{
  "dataset": "photos of plants and fungi (iNaturalist)",
  "horizontal_flip": true,
  "fusion_encoder_mlp_ratio": 3,
  "fusion_encoder_bias": "all",
  "fusion_encoder_parallel_block": false,
  "init": "xavier_uniform",
  "steps": 17500,
  "final_lr_fraction": 0.01,
  "warmup_steps": 350
}
Rows from block 3 of the image encoder of a small model that answers yes/no questions on an image's attributes, named by matrix and row number. Rows with one number belong to one neuron. Each number is 128 + 32 x the weight over its row's rms, rounded and kept within 0 to 255. All counts start at 0. Numbers have three digits each. After the name is the row's rms in percent of the matrix's.
After each neuron's rows are labels from the 100 images, of 14976, where the neuron reaches its highest value: "strongest on" is what is common among them. Only what is clearly more common there than usual is listed. The data: photos of plants and fungi (iNaturalist). In brackets: how many of the 100.
# fc1: MLP up (encoder.blocks.3.mlp.fc1.weight, 1536x384), inputs 128-255
# fc2: MLP down (encoder.blocks.3.mlp.fc2.weight, 384x1536, transposed), outputs 128-255

fc1.374 094:085125077068097128122125128153100141151074114128181150147141166139211117101084206119131113134147156092117177112129157158187171086157062133148056114142073193148158103173109133155127151140130157116081146125143155099131133189143141127164163093088101123100166090166105146107070166133154177175153142124155144124171128182143136082110189169113139131138168146131077175110126100130170119104083
fc2.374 088:153126158162145174110155111128132091174208092139148201138128086095113179141131143130095135143197082080151099148117134083089111086108140150138153118119105102101106133122097126108157114120172101129129128095107098055091171134172062122139181129103185153075100088161101117103127170167102125136077096113129116042129120088166134107079118170089105145127134147142123152161123123114198153155153
strongest on: phylum Basidiomycota (26); class Agaricomycetes (26); kingdom Fungi (26)

fc1.0 116:135111151152151133126132084142155153189126149147140101112132212147124169223118198143160124103106125131117128126114106109207147168066113140143129184105114132148177131151131106161154112141098163174126169180140179195154113128128160144129128099149154114075155116136217121076151088144115141117155181139160152132125138103192104119098113105158099143086174143156125100111120185104126086177029
fc2.0 050:192087102107134134152137154068121137150125157105137111144134090121119074126125118107111160073126155085162177133127127127135138082079109145143095120124118120158123163129186116146146121139133168152098106101067094192142137194137075113129111190130137167173114111161117121159125136114153170134117162097110103103124133139137090169150175102087132132085145129099062141105082062151093163116075
strongest on: order Caryophyllales (28)

fc1.621 098:137146123134105143158110162155158103096126140162113155109126061116096208103119142142120078159075169096144124131110111124117117141097096150157063128182128137162203134098094089170165126132095095077148138162109164099151163131184137115178082139136101098133096133155145126142189145128144160119158081120169116158149062100127133189102119143123100101149155097109134127131120107150089060114119
fc2.621 100:063163157091143167137154134121144113144129085121136177141117135087140111137095144122148071128088093058203176154126176098120065055171101131155099070137106118170103090053111115099089068166079157149147126116172089131143162108148128166156103060137143189130155167120072052151145065128148090079117122129142157116122133114136094075149103099099128133198150128089185093139147124171144103137080
strongest on: order Pinales (25); class Pinopsida (25)

fc1.182 106:074152067172110160143152157135148165097123183110116060097193115138180104124124138121091127089130070116142127121127127130122110058084122098143201135112083145162118121165097143119192136090146179076152133061133154091119143141082105141092151140150107109124089126117112149070120128155162140149061166116164140116171141150120140093153149072115129118139149198149104072146082178109174063152126
fc2.182 115:197124070082155239163088084198118161113129135165099175131161087095152123141128098089159096143133126130116156127155187186132181147122161133198150128108126096161090145167100087149114064147100187093189167101092129180139145128133169127093114144127113118167142164100151098106106114169119150141137093137112159171111115128109112122189096112143113130107128177149130115145139106127143124130212
strongest on: class Liliopsida (28)

fc1.279 106:121101140169081148135092102091136090122155148128161155118123188120210160103166098119081106120081132089130100101160134125189147073166045104113126116142160130135148168132131144095145100097162136129143115184156149154096091121075180156119096124142151132097105135108111084030156140144121210143156074110145118139108087139146151134123099160099113116127152168094138165140107135099105048141087
fc2.279 086:177108120144135161150115220102129144100136127141117103165094163188216142077180146189139057141172093099149129075149068111093171140120195087168116127108121098105154084117122156185113113121120141102133146078159094101138100150124090166147152075099134120111064195194149127100110115101155134127156175107103152146151133152200161095134098118124098121114093133144131203102117027091128166144134
strongest on: order Caryophyllales (25)

fc1.19 114:147122215129071102096097115147103146087159135159150133137135131104101146087149179121104129051136080139173132100116123076125153133105153179131072150138164144069140145128151112174078117147147151095093126189157116092097130122116130126147121181111161123127082064094143192089116138135144193101094061131055101116112102170159113172128132100125104148131115166117184114118140085108123116074154
fc2.19 137:091122082150124099091110149073123073163179209145080167105122097124111142145126066136118140168143130166182132100149119129153109142117120157156100129170104175127113138112179089108169106111133117153129072124124161108140121087113196172155152132134136178086089083119199229128074110049179158162118132153053111157149139095147165152172160156076151127149132083111108220045121143088074164044185
strongest on: order Caryophyllales (48); family: Cactaceae (45); text has "cactus" (35)

fc1.231 110:148129078172130089168148103125131084180070080123087109132131057157200117136110106107155123158137136119158105139153125123160144108178086112086098146153171156205117088152124096099067071126118083119057161096157146163166154111106121129100128105084143125149126117145065077139165228166166123150144118092153149185128131139133192127117177140119120145072071072164162109128082124109093153133145
fc2.231 102:088113166138177157109117132114125096134135105116087121129155175138100150130176143152084129077152112085096113153097155132160102137180132152115092172115139190126150213105144151156162063132098209101124123138139124131140113127173139147130076119090128077127222047103108126209126125147173127092106124147126136089142155119114096106085086142102151106124143125139138100168157055129146141133154
strongest on: kingdom Fungi (32); phylum Basidiomycota (30); class Agaricomycetes (30)

fc1.532 098:128162184068125111171091116136150151135158089099187094102150079154154151186142111074098180097098157127134155113124152128150177202160109091147133160172134155111147103136134071160203130115124114132142165089184130135156173082150118125168153107124140119131106131099125176101078111112060086180169098152095114101098117141120173127138187157120070165106175144083119179099195092159088115156078
fc2.532 103:142148108137154105146191069138134143141108070119122165078116134115096103076102169081156131121178104129141089149098085121116183131172074146145064128133131182118103146105170136128070104159135131096119166164166116100113143148104104123117096158092120109145129178139113046126120129187123169116149142114156161206057044153141131099137126172078201143133112134132145129104116134106169170125151
strongest on: class: Liliopsida (30); order Asparagales (28); family: Asparagaceae (28)

fc1.117 099:166078093137112083059082120128142142142094128191170195150143135124135161091175158147118138114131083118095129116110157115063128133114095132127117130155156165103176155086132102197158132102161116138172102190161097120147082137169111142126135151099129117141130161092163176111063132080096137120138107169151103061070093158134194062146121137158128152120124128144159119156123145169128131116111
fc2.117 108:128159121166116095092116099114216117109212083092098181140133094127161136120122179140186114099167172102093083133143153170154157096149119080140090136144074110089128083145117113087112088177165125146083145130175127102138143114132165108033111134101105152081110139131110087151096195119145166180125161162103127072153077107094163116093124072142163172128122124085130198128160181078110143060155
strongest on: order Caryophyllales (48); family: Cactaceae (47); text has "cactus" (36)

fc1.8 098:130187125147196140146096167103068142153092109103188138139109088142128128133124061160220167077149148099127151079148140130154045085096100092102162169169098129149117125151176130130150134140103147097102133145106130180156108108112100125172153110133101157114173167169163103104105106069133141113131068096120125082158163115110167175117186124147174110119123113133159164122153182104148092174139
fc2.8 091:129089066188134107040120102064163159116101098105162126100135162148127072121150190130177050094096103122138086153132150111161158147073118127130098098225087103121089116102096126113144081141154143130109208122130088104144134161128173087127142142127103164193124108109107117085159108126136102144083141165088144106100090148128058201071117153142105188164116140121157088122124058144105075181129
strongest on: order Pinales (27); class Pinopsida (27); family: Pinaceae (25)

fc1.83 102:109153137127069089105119109072195156149133117156114117132154088120142126164174140142101068143142111122127120182078153109172150167072113167134113154163121158081080090128177148110110134174120092131218145051097119099156153145061130105086128086118120108188144083152112134074142120147123123123104153133124184154110203208142115156136116116155092171127172098212072097144148094131142042177177
fc2.83 086:107117171156149088102074121159127160178146165056080119113143127112120115122134151150099146131085111174075092163084158098160153073118072125121145188124147113112063184142115128150146102173078155153141171118141091092129169146189109132157153180132076131120111154108133105136159140152108134134128139112103105110174155133055165104102176133079135154089111115168130096156139104182145075029137
strongest on: order Asterales (27); family: Asteraceae (27)

fc1.334 107:106078167110123119160084113143130148131186155131161173177136125124153137110139169140087152146137090122089154097136152133151128122141082113156085106095138103117146105138171111155125161164179144099107133137029124104011161128162141128171117113166147144132100136170103106109127149185092128122179121180100159058145136118148188157104150085113140169125118143179109145139139124078093131140078
fc2.334 079:138116133163111129077130111171192149180140127162121169144182132103084084113150121115115122098194096093095112124177106088132205175133139045154181152068163106119136132147070141149068184081098091103150050116173118063180145075132084077056113177113141145126116100140083078084087158144187092090155129131122165139099107103147133106136150144170121112117073110105077153137180169044177160104176
strongest on: class Liliopsida (25)

fc1.243 120:163114147129202156118121078122077144060071148074150098098141147162072127126181141154090127100065148158136119151139100129169136173151112122132105104145139110091099146121163090119153161077112125160129105194185100136117163091091127129182138173120137138112104110151160073103141120162136184128096092109104107166150118105135122128111124109123150189088112198082165173122151162168093068114009
fc2.243 098:116197137087148128126137164175116123129099096148145090096140120142210128155097083146128112090132045130099160107115136147137177173146145201207130120126106143088118162091132143101116152086077145123126088150130134141163114233147075175115136101129159153094100160222141098097077112099190128138121101163174130234147099123156125132139150108150055117145100170124132109122125080102123088119094
strongest on: order Caryophyllales (26)

fc1.360 108:150144130117126125105148157088105129167195096129122180113124066100120187124056144122084112098164103139073159080183142117156155097140122158064126137155094120099091122159124151149119139171121153075136134091084099151067124091118102142115129101171108100141139144092134108043127115132079144140119156114156129094135156121140167142173157125112132118143179164162172149094114089056114154127157
fc2.360 105:127168151101136186111112111151139154138169111161122186141106110113100112092161112207170106086151135112173119123161150162143154135108118109203140126048099192161143112089082109138099099110102094086155151119099101134098138107109108150065084159165163134075135091115081082093108104105148123093153144115089102190084123132104143041143124184132117146174093168165156191133137134107093139123180
strongest on: order Asparagales (35); family: Asparagaceae (35); text has "yucca" (30)

fc1.409 122:095072180133145155114106095106151088135149083148140087143161138123097123076128133117121105121202108140111098138190124091098133197182129107151160158115150152164105169126107162188121112119166138119099156145103143099109135095143137122163105146138114078121138124110093126177148073087106207129124110133122115109078126121173128112110122121099110226127134151120083100130151163125130088180086
fc2.409 086:156117098176161135113136136146119161124155123168131149136139183114091085132150085061068143152153059135081172123108135207097146138147135152119138132159165084058131170118151089148093213113090092142097140152172130115117104116138139121152140070140131110063171136157135111123105120081190120037157125108171127112107115159163140074142093103152129102146118208077118148092136071071096142082076
strongest on: class Liliopsida (26)

fc1.657 099:118060103140148082161154113117157154165136126107058134090120082119110133115128151108148132097147138154140107140206158121166173152143065080131140144068134188115127088145080140165151131135196141187126118162122109104159136155170138123131130158134103153087148128123101141182088162133095127092099097191124182091141138145101098102197141108202100073136090100193103071110120097132127135153122
fc2.657 077:139186064164111129136148163098158150155115145136094139132111106143138142130113067051146145086111189130123168150116048151111136124176085079116181108143165173116127197118153158160124070163106152108098097143094082150113220136124090138129142131127123126128151130142086158124087144151174149119024087128108156123129122136190145120125159082119173104068126098147198144188127115172156086097134
strongest on: class Liliopsida (25)

fc1.44 106:141089082074124093177113181097129075071087156203128180127122096120142100196157143147177159070147170104169130107109110132168141111137115122146081118129106106130154094162092147082099108101104163159175131100102128156123087133120142149116116087158135135094130116137145118243164130061113155127087159124163129058135042142122113114141161135105137100103147097119081096131087141100150113178100
fc2.44 121:113077104132075166147134104101122160077157107042170104132169097131093092152145107062106148111095148145137160134109164144128128123118077070118125201190177122122110063100174102117100093131086101131199165130090124198113125135106095126078103096083130153075111124112114182104123069182143120127135147135105158170181174123138082137177058140101138087132193092109172159129165094136102111127080
strongest on: order Caryophyllales (36); family: Cactaceae (30)

fc1.286 108:134150146090109065148084146161149128150135131167138104141116125139108153176188113107095187111107113133090203193142098109138149130128098089145127157074102148195120138097165128223144095173077128115128130065152148099105116067153098134117150157140086135108125110137160188167175090112134117139113154193092193163042117157135146126099193073116159070094158063081160169133193142146127082102097
fc2.286 105:111132126158144150122160144137156132158124106091125152140094099160115156119149107109087106168089135147148135133143138098086125142140146161152191032155143146087108136121134118148105178070111074136105085117154160135085061073140133133122095065147104163138093110114120144099096129157118111118157127047154165110068145134096164150164149159114082139075142141077161088117122190111155156063168
strongest on: class Liliopsida (29)

fc1.137 099:185116169094186121170118136121177085140152190179135181163127085155198090155094116146063110101151140138114110179130105090093134060140156151121099128144127183100172175079114115178128114173136101158141059125080138125151140094077124089145139123134178127123201089111055130144091150176100141165102091130099108094050100124124096133133097121133116181091075139174148099126071164162095176126106
fc2.137 102:141127136134110059085091104110144130168080108070093158153130149143151180182136131161141169129121138115107114080132178139150092156126167155182145135107152091103114064092166122144145109158182186172124117107092100086135187156157153153116150142107112146144169117163110162170136147144078083168148091064099120102192066118115135117105134141139141035169143168148155129085133145195165117145119
strongest on: order Asterales (28); family: Asteraceae (27)

fc1.415 105:097086120110154192133188167123067136121071136129128128112122173162087083156116185119097154127109140164159085089093138133091129116121128124138124110128165104136112121199167135163183121137156176181100148166108102062120082183189159145115107140124080203155121088183153057090092093139170146169137172097156152137049120141175149130116118149137102084179129174075087162144147044144122167104151
fc2.415 069:116154101163165132151154070134076193142174146118143153101089129128156180103140119125143120114075134157163122153098148104160125158160115142117174138128161094120173197119113165082120162173186091095099165171141111150106100141131099116122127136154165096095162144145140095159095108127164130148141166180147074147167127110108122119186100097112128108081138096181139091156118166047108125148125
strongest on: order Asterales (27); family: Asteraceae (27)

fc1.544 107:106135157134096166123098096107160116088147140112208120151106124082137164031156079129086067128102062104072196113096111058142072168159146095119168135079119136142135162106114130115115124095126108065105124204076132134150140115138075131067100173114163126128157067136110096177166147087136177117107127135160098115132033148157186124093149110115142185128150087147102110104107143081136064190155
fc2.544 090:130125095174116118096126121120164131147122107118110099155119109132160075140132076142158124081115056155140199157136147149174124082193124148101107167135113113089150153186142161105121199128112167170052108072155155124087105167164124114129119127124128070090173172125131150172144108097199106095131162044132148159138143109130155119158109119089137128108143109164178167121151152152148160130121
strongest on: order Asparagales (31); family: Asparagaceae (31); text has "yucca" (27)

fc1.308 098:121140085110151196094139161099132105118173079085156155079072089174156111102084142145057104076129120105123117093126163144147100136136135148168124147100136160136127126127128142148182144171144131123142134135102119124061063094194138131083168080079168128123178147062091134134144121122103165084097198140124158141171100139125111139122073063137141146111148130148130110130155143034119146147141
fc2.308 099:187156100171116210121111089132125153083129166185094142111139120157124056138128108140136132122139121145132120144130194136146181124145115120180149094087120146096121098118131077176098092164104106106162122095115118110158092135084075105142077193158109106146164058172105061045103119154198134143151151129096116142091083161136104089127127145170125147121097190126142076188132162081138107174168
strongest on: order Asparagales (28); family: Asparagaceae (28); text has "yucca" (25)

fc1.702 107:118123208087114080155106092091176076068106178102156093139134156107169106179122100157127149105148126095184178131132124084137103116149165134134110159098152146138102189107135128134145146141183138102168144185143119170162098109180140114130095202140110116114138092197203163080134106079105120163060085131171086174149069120098099087182101139178112154090126152155128112118176125175147115071130
fc2.702 123:169137241126119158135095113154110115153097136165129122138096188151098158079117158086103180140128088141119144134049157133162126086134096111162129170192114137151097139109122128124195200148138097075174054124102144169115150183139104149116116088134116212126139065087155140144085127137089104169132112115170139118118142101124148163126183181079166191125072100161186182130174121154110146049193
strongest on: order Caryophyllales (30); family: Cactaceae (27)