config.yaml
dataset: "photos of plants and fungi (iNaturalist)"
image_size: 96
crop_scale_min: 1
horizontal_flip: true
color_jitter: 0.1
encoder_isotropic: true
encoder_norm: "rmsnorm"
encoder_kernel_size: 3
fusion: "cross_attention"
fusion_encoder_mlp_ratio: 3
fusion_encoder_positions: "rope"
residual_init: "none"
max_grad_norm: 5.0
max_steps: 17500
Rows from block 3 of the image encoder of a small model that answers yes/no questions on an image's attributes, named by matrix and row number. Rows with one number belong to one neuron. Each number is 200 + 30 x the weight over its row's rms, rounded and kept within 0 to 999. All counts start at 0.
After each neuron's rows are labels from the 100 images, of 14976, where the neuron reaches its highest value: "top examples" is what is common among them. Only what is clearly more common there than usual is listed. The data: photos of plants and fungi (iNaturalist).
# fc1: MLP up (encoder.blocks.3.mlp.fc1.weight, 1536x384), inputs 128-255
# fc2: MLP down (encoder.blocks.3.mlp.fc2.weight, 384x1536, transposed), outputs 128-255

fc1.563,244,223,226,227,179,173,146,198,198,179,201,205,210,272,174,233,228,205,233,191,234,182,182,219,174,126,178,210,168,227,188,237,143,226,200,235,232,267,165,185,235,139,253,211,233,257,226,204,155,203,159,235,224,248,201,198,213,176,189,200,191,206,191,173,213,112,138,219,158,179,197,138,171,173,252,208,213,216,182,190,214,141,210,172,208,191,178,253,177,168,236,231,250,193,200,150,239,147,208,208,209,207,236,235,176,187,206,202,146,212,152,213,183,189,208,197,218,222,157,256,214,178,146,194,201,191,177,211
fc2.563,183,197,158,249,171,212,197,209,273,208,199,236,169,213,192,205,149,235,165,196,189,216,180,211,231,223,137,261,213,193,160,169,224,170,198,257,268,186,246,157,221,195,159,214,183,163,224,209,200,192,211,209,179,203,232,147,163,179,207,165,188,200,171,155,252,205,235,187,192,185,209,200,160,231,188,211,196,209,192,226,222,206,271,198,192,181,183,219,193,187,169,151,238,218,183,198,168,219,211,178,181,236,154,214,194,188,236,166,244,181,207,213,149,214,223,174,193,145,211,271,220,211,169,169,172,214,192,199
top examples: order Asparagales; family: Asparagaceae; text has "yucca"

fc1.637,192,208,210,173,182,208,191,190,204,247,126,192,218,227,176,202,196,225,208,210,223,136,228,190,195,197,160,222,196,148,113,166,219,174,201,191,189,173,190,169,234,183,253,210,206,195,199,160,221,206,154,212,196,183,232,163,204,150,222,245,183,230,249,154,103,193,206,154,199,198,172,191,172,139,168,181,217,180,225,214,222,196,179,223,190,117,182,212,121,197,250,188,223,229,169,143,222,233,205,184,172,148,216,187,153,241,214,207,200,206,223,177,222,234,233,199,206,188,182,220,194,175,165,171,223,199,175,222
fc2.637,207,242,229,207,145,175,112,208,245,219,159,172,185,200,148,219,179,219,200,163,171,171,190,205,187,185,213,242,238,174,197,196,174,219,280,212,223,216,203,194,215,202,184,165,164,207,178,216,186,156,221,214,189,170,236,189,177,179,169,173,214,171,169,169,173,217,184,210,225,185,192,205,185,236,170,200,220,177,124,225,273,220,214,119,209,184,218,218,150,160,207,174,170,203,186,179,211,169,235,219,231,307,182,218,188,142,235,156,187,170,180,180,173,184,231,202,193,199,247,223,176,182,159,222,184,240,182,232
top examples: order Asparagales; family: Asparagaceae; text has "yucca"

fc1.348,195,168,189,197,174,202,187,156,218,153,180,211,207,182,212,165,242,177,188,195,287,178,209,151,222,178,197,202,231,179,166,195,140,228,213,250,171,151,190,195,202,168,187,253,196,189,229,162,211,191,246,204,241,191,125,209,207,222,194,138,143,161,212,230,143,174,195,199,188,209,211,176,190,201,155,216,230,166,191,247,189,205,187,192,224,228,145,210,242,143,167,268,213,163,227,212,186,254,255,211,207,174,171,174,192,183,201,233,224,234,182,226,201,253,194,161,251,201,204,208,219,197,225,197,166,179,157,188
fc2.348,221,224,219,219,229,231,170,245,231,212,164,207,193,203,234,202,187,226,155,219,152,162,194,190,285,249,136,213,201,202,242,221,181,227,235,200,242,195,188,174,189,143,289,191,193,174,240,185,183,153,188,130,233,196,246,169,154,201,220,193,203,180,171,223,241,145,170,200,225,231,202,195,199,196,210,212,261,149,218,253,196,184,173,212,209,188,188,229,216,152,229,195,274,248,210,194,181,237,193,260,156,167,193,217,231,162,253,228,223,236,201,231,196,156,261,140,185,172,245,189,164,181,239,151,187,202,177,182
top examples: class Liliopsida

fc1.459,206,166,198,260,232,180,187,229,200,187,203,255,105,206,265,183,222,206,204,207,157,201,205,215,200,259,174,145,202,184,242,179,161,188,153,190,187,126,168,240,172,187,208,216,204,233,171,173,173,225,132,237,189,218,168,166,222,215,203,220,229,206,131,201,160,135,217,245,191,208,197,208,189,174,208,160,204,170,253,211,234,209,202,213,166,252,233,221,190,218,191,201,159,271,221,191,166,223,201,177,231,210,180,247,179,203,178,242,182,201,229,141,222,200,202,215,221,218,193,233,221,255,210,197,230,159,267,208
fc2.459,220,185,241,178,209,168,182,159,251,218,172,170,220,229,234,142,200,221,226,221,167,187,190,195,214,180,223,200,216,243,203,201,223,185,171,239,262,175,261,189,201,192,217,207,195,173,204,198,234,211,217,181,241,212,205,185,221,206,232,139,199,168,154,212,208,204,187,218,187,198,192,183,197,222,177,211,244,254,200,195,136,198,234,183,169,261,214,196,172,217,233,171,210,214,185,245,171,180,219,175,170,223,157,182,243,255,218,179,108,195,176,199,192,155,213,150,185,164,226,194,199,211,207,218,239,185,180,231
top examples: class Liliopsida

fc1.94,209,163,192,168,158,208,184,139,209,198,176,202,212,232,215,151,170,194,208,221,192,214,245,189,182,187,115,186,214,163,188,187,203,207,180,222,196,206,183,191,187,211,298,174,231,208,181,239,157,164,202,182,181,158,219,235,187,201,177,169,168,197,268,182,206,206,180,263,193,175,146,223,158,177,192,164,218,218,205,237,217,175,211,248,121,266,187,221,227,145,252,215,223,229,260,206,191,210,223,241,192,187,189,208,200,201,231,186,188,195,169,213,196,165,187,162,175,195,189,284,187,176,235,207,224,176,165,196
fc2.94,178,197,182,202,198,200,182,178,194,163,253,198,176,257,134,224,182,204,185,186,153,168,132,205,254,148,183,193,176,170,220,210,192,224,230,211,253,187,148,200,249,198,161,166,196,254,253,208,162,264,205,190,206,193,186,173,166,190,194,177,231,177,212,163,243,170,237,183,237,159,163,197,166,213,184,187,194,254,217,148,208,235,182,203,161,175,196,240,255,235,172,225,204,245,187,238,162,179,236,214,181,155,235,218,263,161,171,187,195,142,256,165,200,200,232,215,215,228,183,212,265,197,211,237,170,184,213,174
top examples: order Caryophyllales

fc1.31,200,138,179,244,228,222,215,206,197,195,213,139,183,176,214,176,245,223,198,209,233,213,150,213,144,271,237,228,183,232,183,204,206,220,211,167,202,191,178,222,226,193,202,225,235,179,229,215,110,182,241,177,228,204,247,211,184,222,198,169,222,200,219,202,240,189,206,226,222,200,206,141,216,207,156,208,183,174,184,240,188,250,198,214,205,272,214,161,117,207,211,164,205,222,268,159,240,226,241,208,166,200,185,165,172,205,130,181,174,213,198,203,219,226,213,215,201,179,257,211,188,224,254,229,205,154,260,159
fc2.31,223,223,173,267,255,199,208,193,192,221,137,194,192,253,175,202,177,175,210,198,212,198,263,159,239,196,166,212,177,223,238,199,134,237,206,201,178,200,215,239,196,243,232,216,198,153,264,166,258,190,185,230,154,182,246,179,207,211,163,218,240,187,183,187,207,183,242,208,255,173,230,197,204,241,156,144,188,223,213,138,185,162,187,153,196,196,239,222,215,176,181,183,190,211,237,217,214,191,168,227,226,249,264,206,198,192,230,194,189,267,229,256,169,176,192,217,209,198,144,168,190,202,119,196,172,231,180,178
top examples: class Liliopsida

fc1.736,212,152,175,201,212,198,187,171,180,205,224,175,205,209,181,218,196,219,161,202,249,220,195,168,219,190,154,180,220,231,157,202,187,200,201,240,119,183,182,154,238,198,242,233,233,226,192,120,195,177,218,202,189,214,220,186,190,210,200,211,157,204,180,199,273,171,191,235,166,232,211,197,155,213,138,175,223,179,206,237,203,205,183,226,201,177,181,220,145,220,203,204,209,216,181,226,187,174,194,216,169,188,165,199,230,199,246,222,148,270,191,207,167,214,195,219,223,234,229,223,232,168,213,259,198,234,197,157
fc2.736,211,167,189,190,165,180,185,153,175,253,219,186,197,207,193,173,188,213,260,245,227,219,245,173,223,239,179,185,238,179,261,196,171,201,240,200,140,245,136,163,216,224,260,200,238,180,203,158,184,174,185,206,230,229,203,254,242,243,240,246,128,247,216,230,227,209,162,172,186,207,192,237,167,194,147,193,185,268,275,187,209,248,179,179,218,202,194,261,212,177,194,228,214,201,187,205,183,204,220,193,202,182,151,199,153,202,234,238,196,217,199,106,217,175,171,234,217,217,189,220,204,179,238,198,176,201,144,239
top examples: order Caryophyllales

fc1.727,182,197,227,184,165,157,189,210,166,194,197,186,189,197,157,193,192,195,249,205,184,180,221,249,201,222,238,213,196,194,204,240,244,188,222,209,204,234,197,165,196,138,224,174,170,216,190,222,252,154,215,217,234,217,177,269,178,147,183,193,203,192,212,209,190,162,175,223,198,213,202,162,206,206,207,234,189,211,214,187,188,205,216,176,222,185,149,169,211,261,149,204,214,231,189,192,184,191,237,211,231,133,169,205,154,172,210,226,169,201,262,181,190,221,201,293,241,152,194,212,185,198,198,174,183,206,209,206
fc2.727,212,217,195,213,194,220,219,220,194,235,216,201,151,213,226,207,183,181,187,213,205,218,176,165,210,208,195,254,172,226,196,185,184,147,186,201,210,212,220,192,188,209,208,206,227,278,232,241,253,236,156,165,154,164,133,207,166,230,176,141,172,208,190,209,217,192,222,162,207,173,193,173,222,207,172,150,221,234,202,181,149,198,207,239,198,213,200,192,169,155,203,205,267,210,200,222,119,168,213,148,200,270,208,224,229,185,252,233,202,228,188,208,180,208,244,181,173,220,221,197,205,126,208,223,139,198,220,190
top examples: order Caryophyllales

fc1.513,186,169,246,216,237,165,183,195,185,227,185,164,156,175,203,161,246,187,217,201,143,173,200,222,175,157,169,232,253,198,214,218,205,185,197,232,179,187,172,204,215,175,197,159,236,211,230,185,218,222,205,198,212,244,225,194,233,205,202,249,262,212,153,185,233,232,163,182,208,188,226,164,205,205,216,188,185,212,185,258,244,158,201,216,197,210,210,213,244,163,223,234,203,171,152,226,199,198,237,225,204,218,169,177,166,194,212,180,169,224,234,213,172,210,203,201,237,231,178,166,172,227,189,193,206,176,142,280
fc2.513,178,257,269,204,203,148,221,200,202,235,218,243,250,191,154,205,158,228,200,234,217,183,214,204,187,221,144,192,184,211,183,184,244,224,220,233,211,187,211,155,200,157,211,190,179,234,171,202,219,230,178,212,192,179,191,209,182,206,203,151,213,147,187,160,154,196,166,219,214,200,221,185,198,206,247,178,198,197,174,264,237,209,290,202,243,181,151,162,217,280,179,187,246,245,198,234,193,219,264,178,270,201,188,225,260,226,195,161,199,231,209,158,220,189,153,203,201,194,183,176,192,239,210,213,225,217,187,285
top examples: order Caryophyllales; family: Cactaceae

fc1.302,162,222,189,251,241,118,200,179,217,152,247,123,223,236,176,240,262,169,170,148,241,206,133,192,218,224,166,176,208,204,213,226,186,178,195,212,227,200,214,193,197,224,145,224,173,260,193,175,143,180,208,210,229,224,189,171,161,216,194,176,180,217,140,246,161,174,212,207,177,120,217,236,223,179,222,187,188,186,209,192,171,178,189,219,202,179,194,161,214,238,202,166,222,177,162,165,184,189,130,164,172,194,223,140,198,187,199,188,164,283,216,213,260,222,212,221,163,211,180,186,213,160,216,224,181,205,198,183
fc2.302,197,191,228,179,224,157,205,250,186,139,209,165,210,205,177,224,221,191,157,175,230,204,181,208,213,189,181,191,205,175,226,222,208,149,215,160,188,182,228,217,237,181,180,188,162,174,193,205,172,250,163,193,184,213,215,173,215,231,203,245,183,236,207,199,251,199,247,228,226,173,178,200,154,209,220,213,210,214,155,202,181,185,223,233,157,183,218,191,187,207,188,207,191,146,200,193,210,204,173,266,183,132,160,205,178,195,149,251,197,197,169,220,230,200,147,213,241,203,245,183,207,209,224,234,185,168,125,220
top examples: order Caryophyllales; family: Cactaceae; text has "cactus"

fc1.143,189,161,224,272,191,169,217,192,158,150,206,202,140,180,204,215,237,170,235,175,200,171,143,182,165,183,232,239,136,190,92,172,203,187,152,196,168,220,240,241,206,197,202,190,144,156,177,193,197,195,177,212,198,176,234,172,190,154,215,156,176,203,158,188,163,217,273,179,205,185,198,158,182,255,182,183,211,227,224,280,192,221,220,140,222,203,161,205,207,190,209,224,270,179,223,228,230,260,248,198,221,186,196,203,191,179,185,164,213,197,135,193,268,254,202,207,196,232,219,202,200,236,226,196,179,221,123,216
fc2.143,194,187,202,212,191,166,156,174,208,162,195,207,209,177,190,232,192,239,181,156,135,158,210,210,190,184,188,208,188,241,199,221,176,183,227,247,219,237,201,153,217,227,229,142,189,173,226,157,187,172,193,185,225,202,223,224,251,163,238,170,251,210,184,242,243,203,161,155,187,243,208,98,178,163,165,260,244,173,224,219,199,219,199,227,189,225,139,214,196,206,200,211,186,180,198,162,205,175,226,138,162,198,156,175,287,185,199,152,232,165,247,189,172,221,215,177,215,198,173,250,192,166,196,204,187,225,156,175
top examples: order Asparagales; family: Asparagaceae; text has "yucca"

fc1.696,241,197,280,189,211,171,204,229,252,218,196,180,147,206,217,113,169,198,189,231,208,198,174,285,143,207,150,215,159,178,183,147,212,225,206,197,211,176,239,206,182,212,198,175,163,193,184,178,195,229,211,209,165,238,245,181,182,203,174,246,219,155,162,174,199,256,159,194,176,200,182,195,215,165,201,165,190,215,212,202,221,240,214,233,202,173,246,237,141,159,236,198,237,216,230,219,200,176,198,202,203,213,258,183,143,191,178,216,211,195,226,196,207,263,243,223,207,200,184,250,208,229,232,159,205,145,185,187
fc2.696,184,255,218,213,184,166,194,217,180,191,194,206,212,231,219,241,209,183,212,218,156,181,235,228,232,189,225,198,200,125,197,170,160,252,146,258,190,215,213,197,201,172,220,239,189,204,283,249,197,141,202,205,214,199,171,176,181,195,224,188,191,164,141,196,206,247,178,209,246,230,128,201,127,221,150,164,179,198,222,163,193,255,231,175,150,260,233,204,169,213,117,183,172,272,179,191,181,215,219,181,241,294,207,192,240,207,178,179,206,229,192,216,175,159,161,185,202,222,218,187,172,173,214,177,191,198,205,172
top examples: order Caryophyllales

fc1.126,190,183,172,169,156,176,173,212,226,184,202,150,141,140,171,263,241,174,208,188,163,189,168,220,201,211,226,187,184,224,177,223,212,205,209,164,166,205,228,202,208,162,233,176,220,247,219,225,248,144,207,218,225,187,163,195,214,222,210,198,179,198,226,227,176,152,211,225,210,210,172,177,158,181,175,187,183,153,178,229,185,153,215,219,179,233,178,189,206,177,156,200,228,179,201,175,250,232,185,245,169,190,179,149,152,211,157,191,163,203,170,195,184,207,235,230,219,194,199,236,190,195,242,207,168,273,180,213
fc2.126,175,162,207,203,199,208,196,213,207,201,223,253,191,225,166,166,192,200,161,202,247,233,264,187,236,199,268,202,161,157,187,159,200,182,163,204,134,201,239,218,212,176,241,195,219,218,220,201,226,217,220,189,238,203,169,184,168,188,215,159,164,269,237,222,227,204,174,158,193,207,152,202,162,162,189,206,161,226,190,184,154,228,219,148,142,244,193,211,220,193,156,216,203,225,185,203,192,220,187,178,249,200,172,271,176,179,203,154,178,207,229,201,215,198,191,188,190,240,195,205,186,147,213,190,209,196,190,199
top examples: order Caryophyllales; family: Cactaceae; text has "cactus"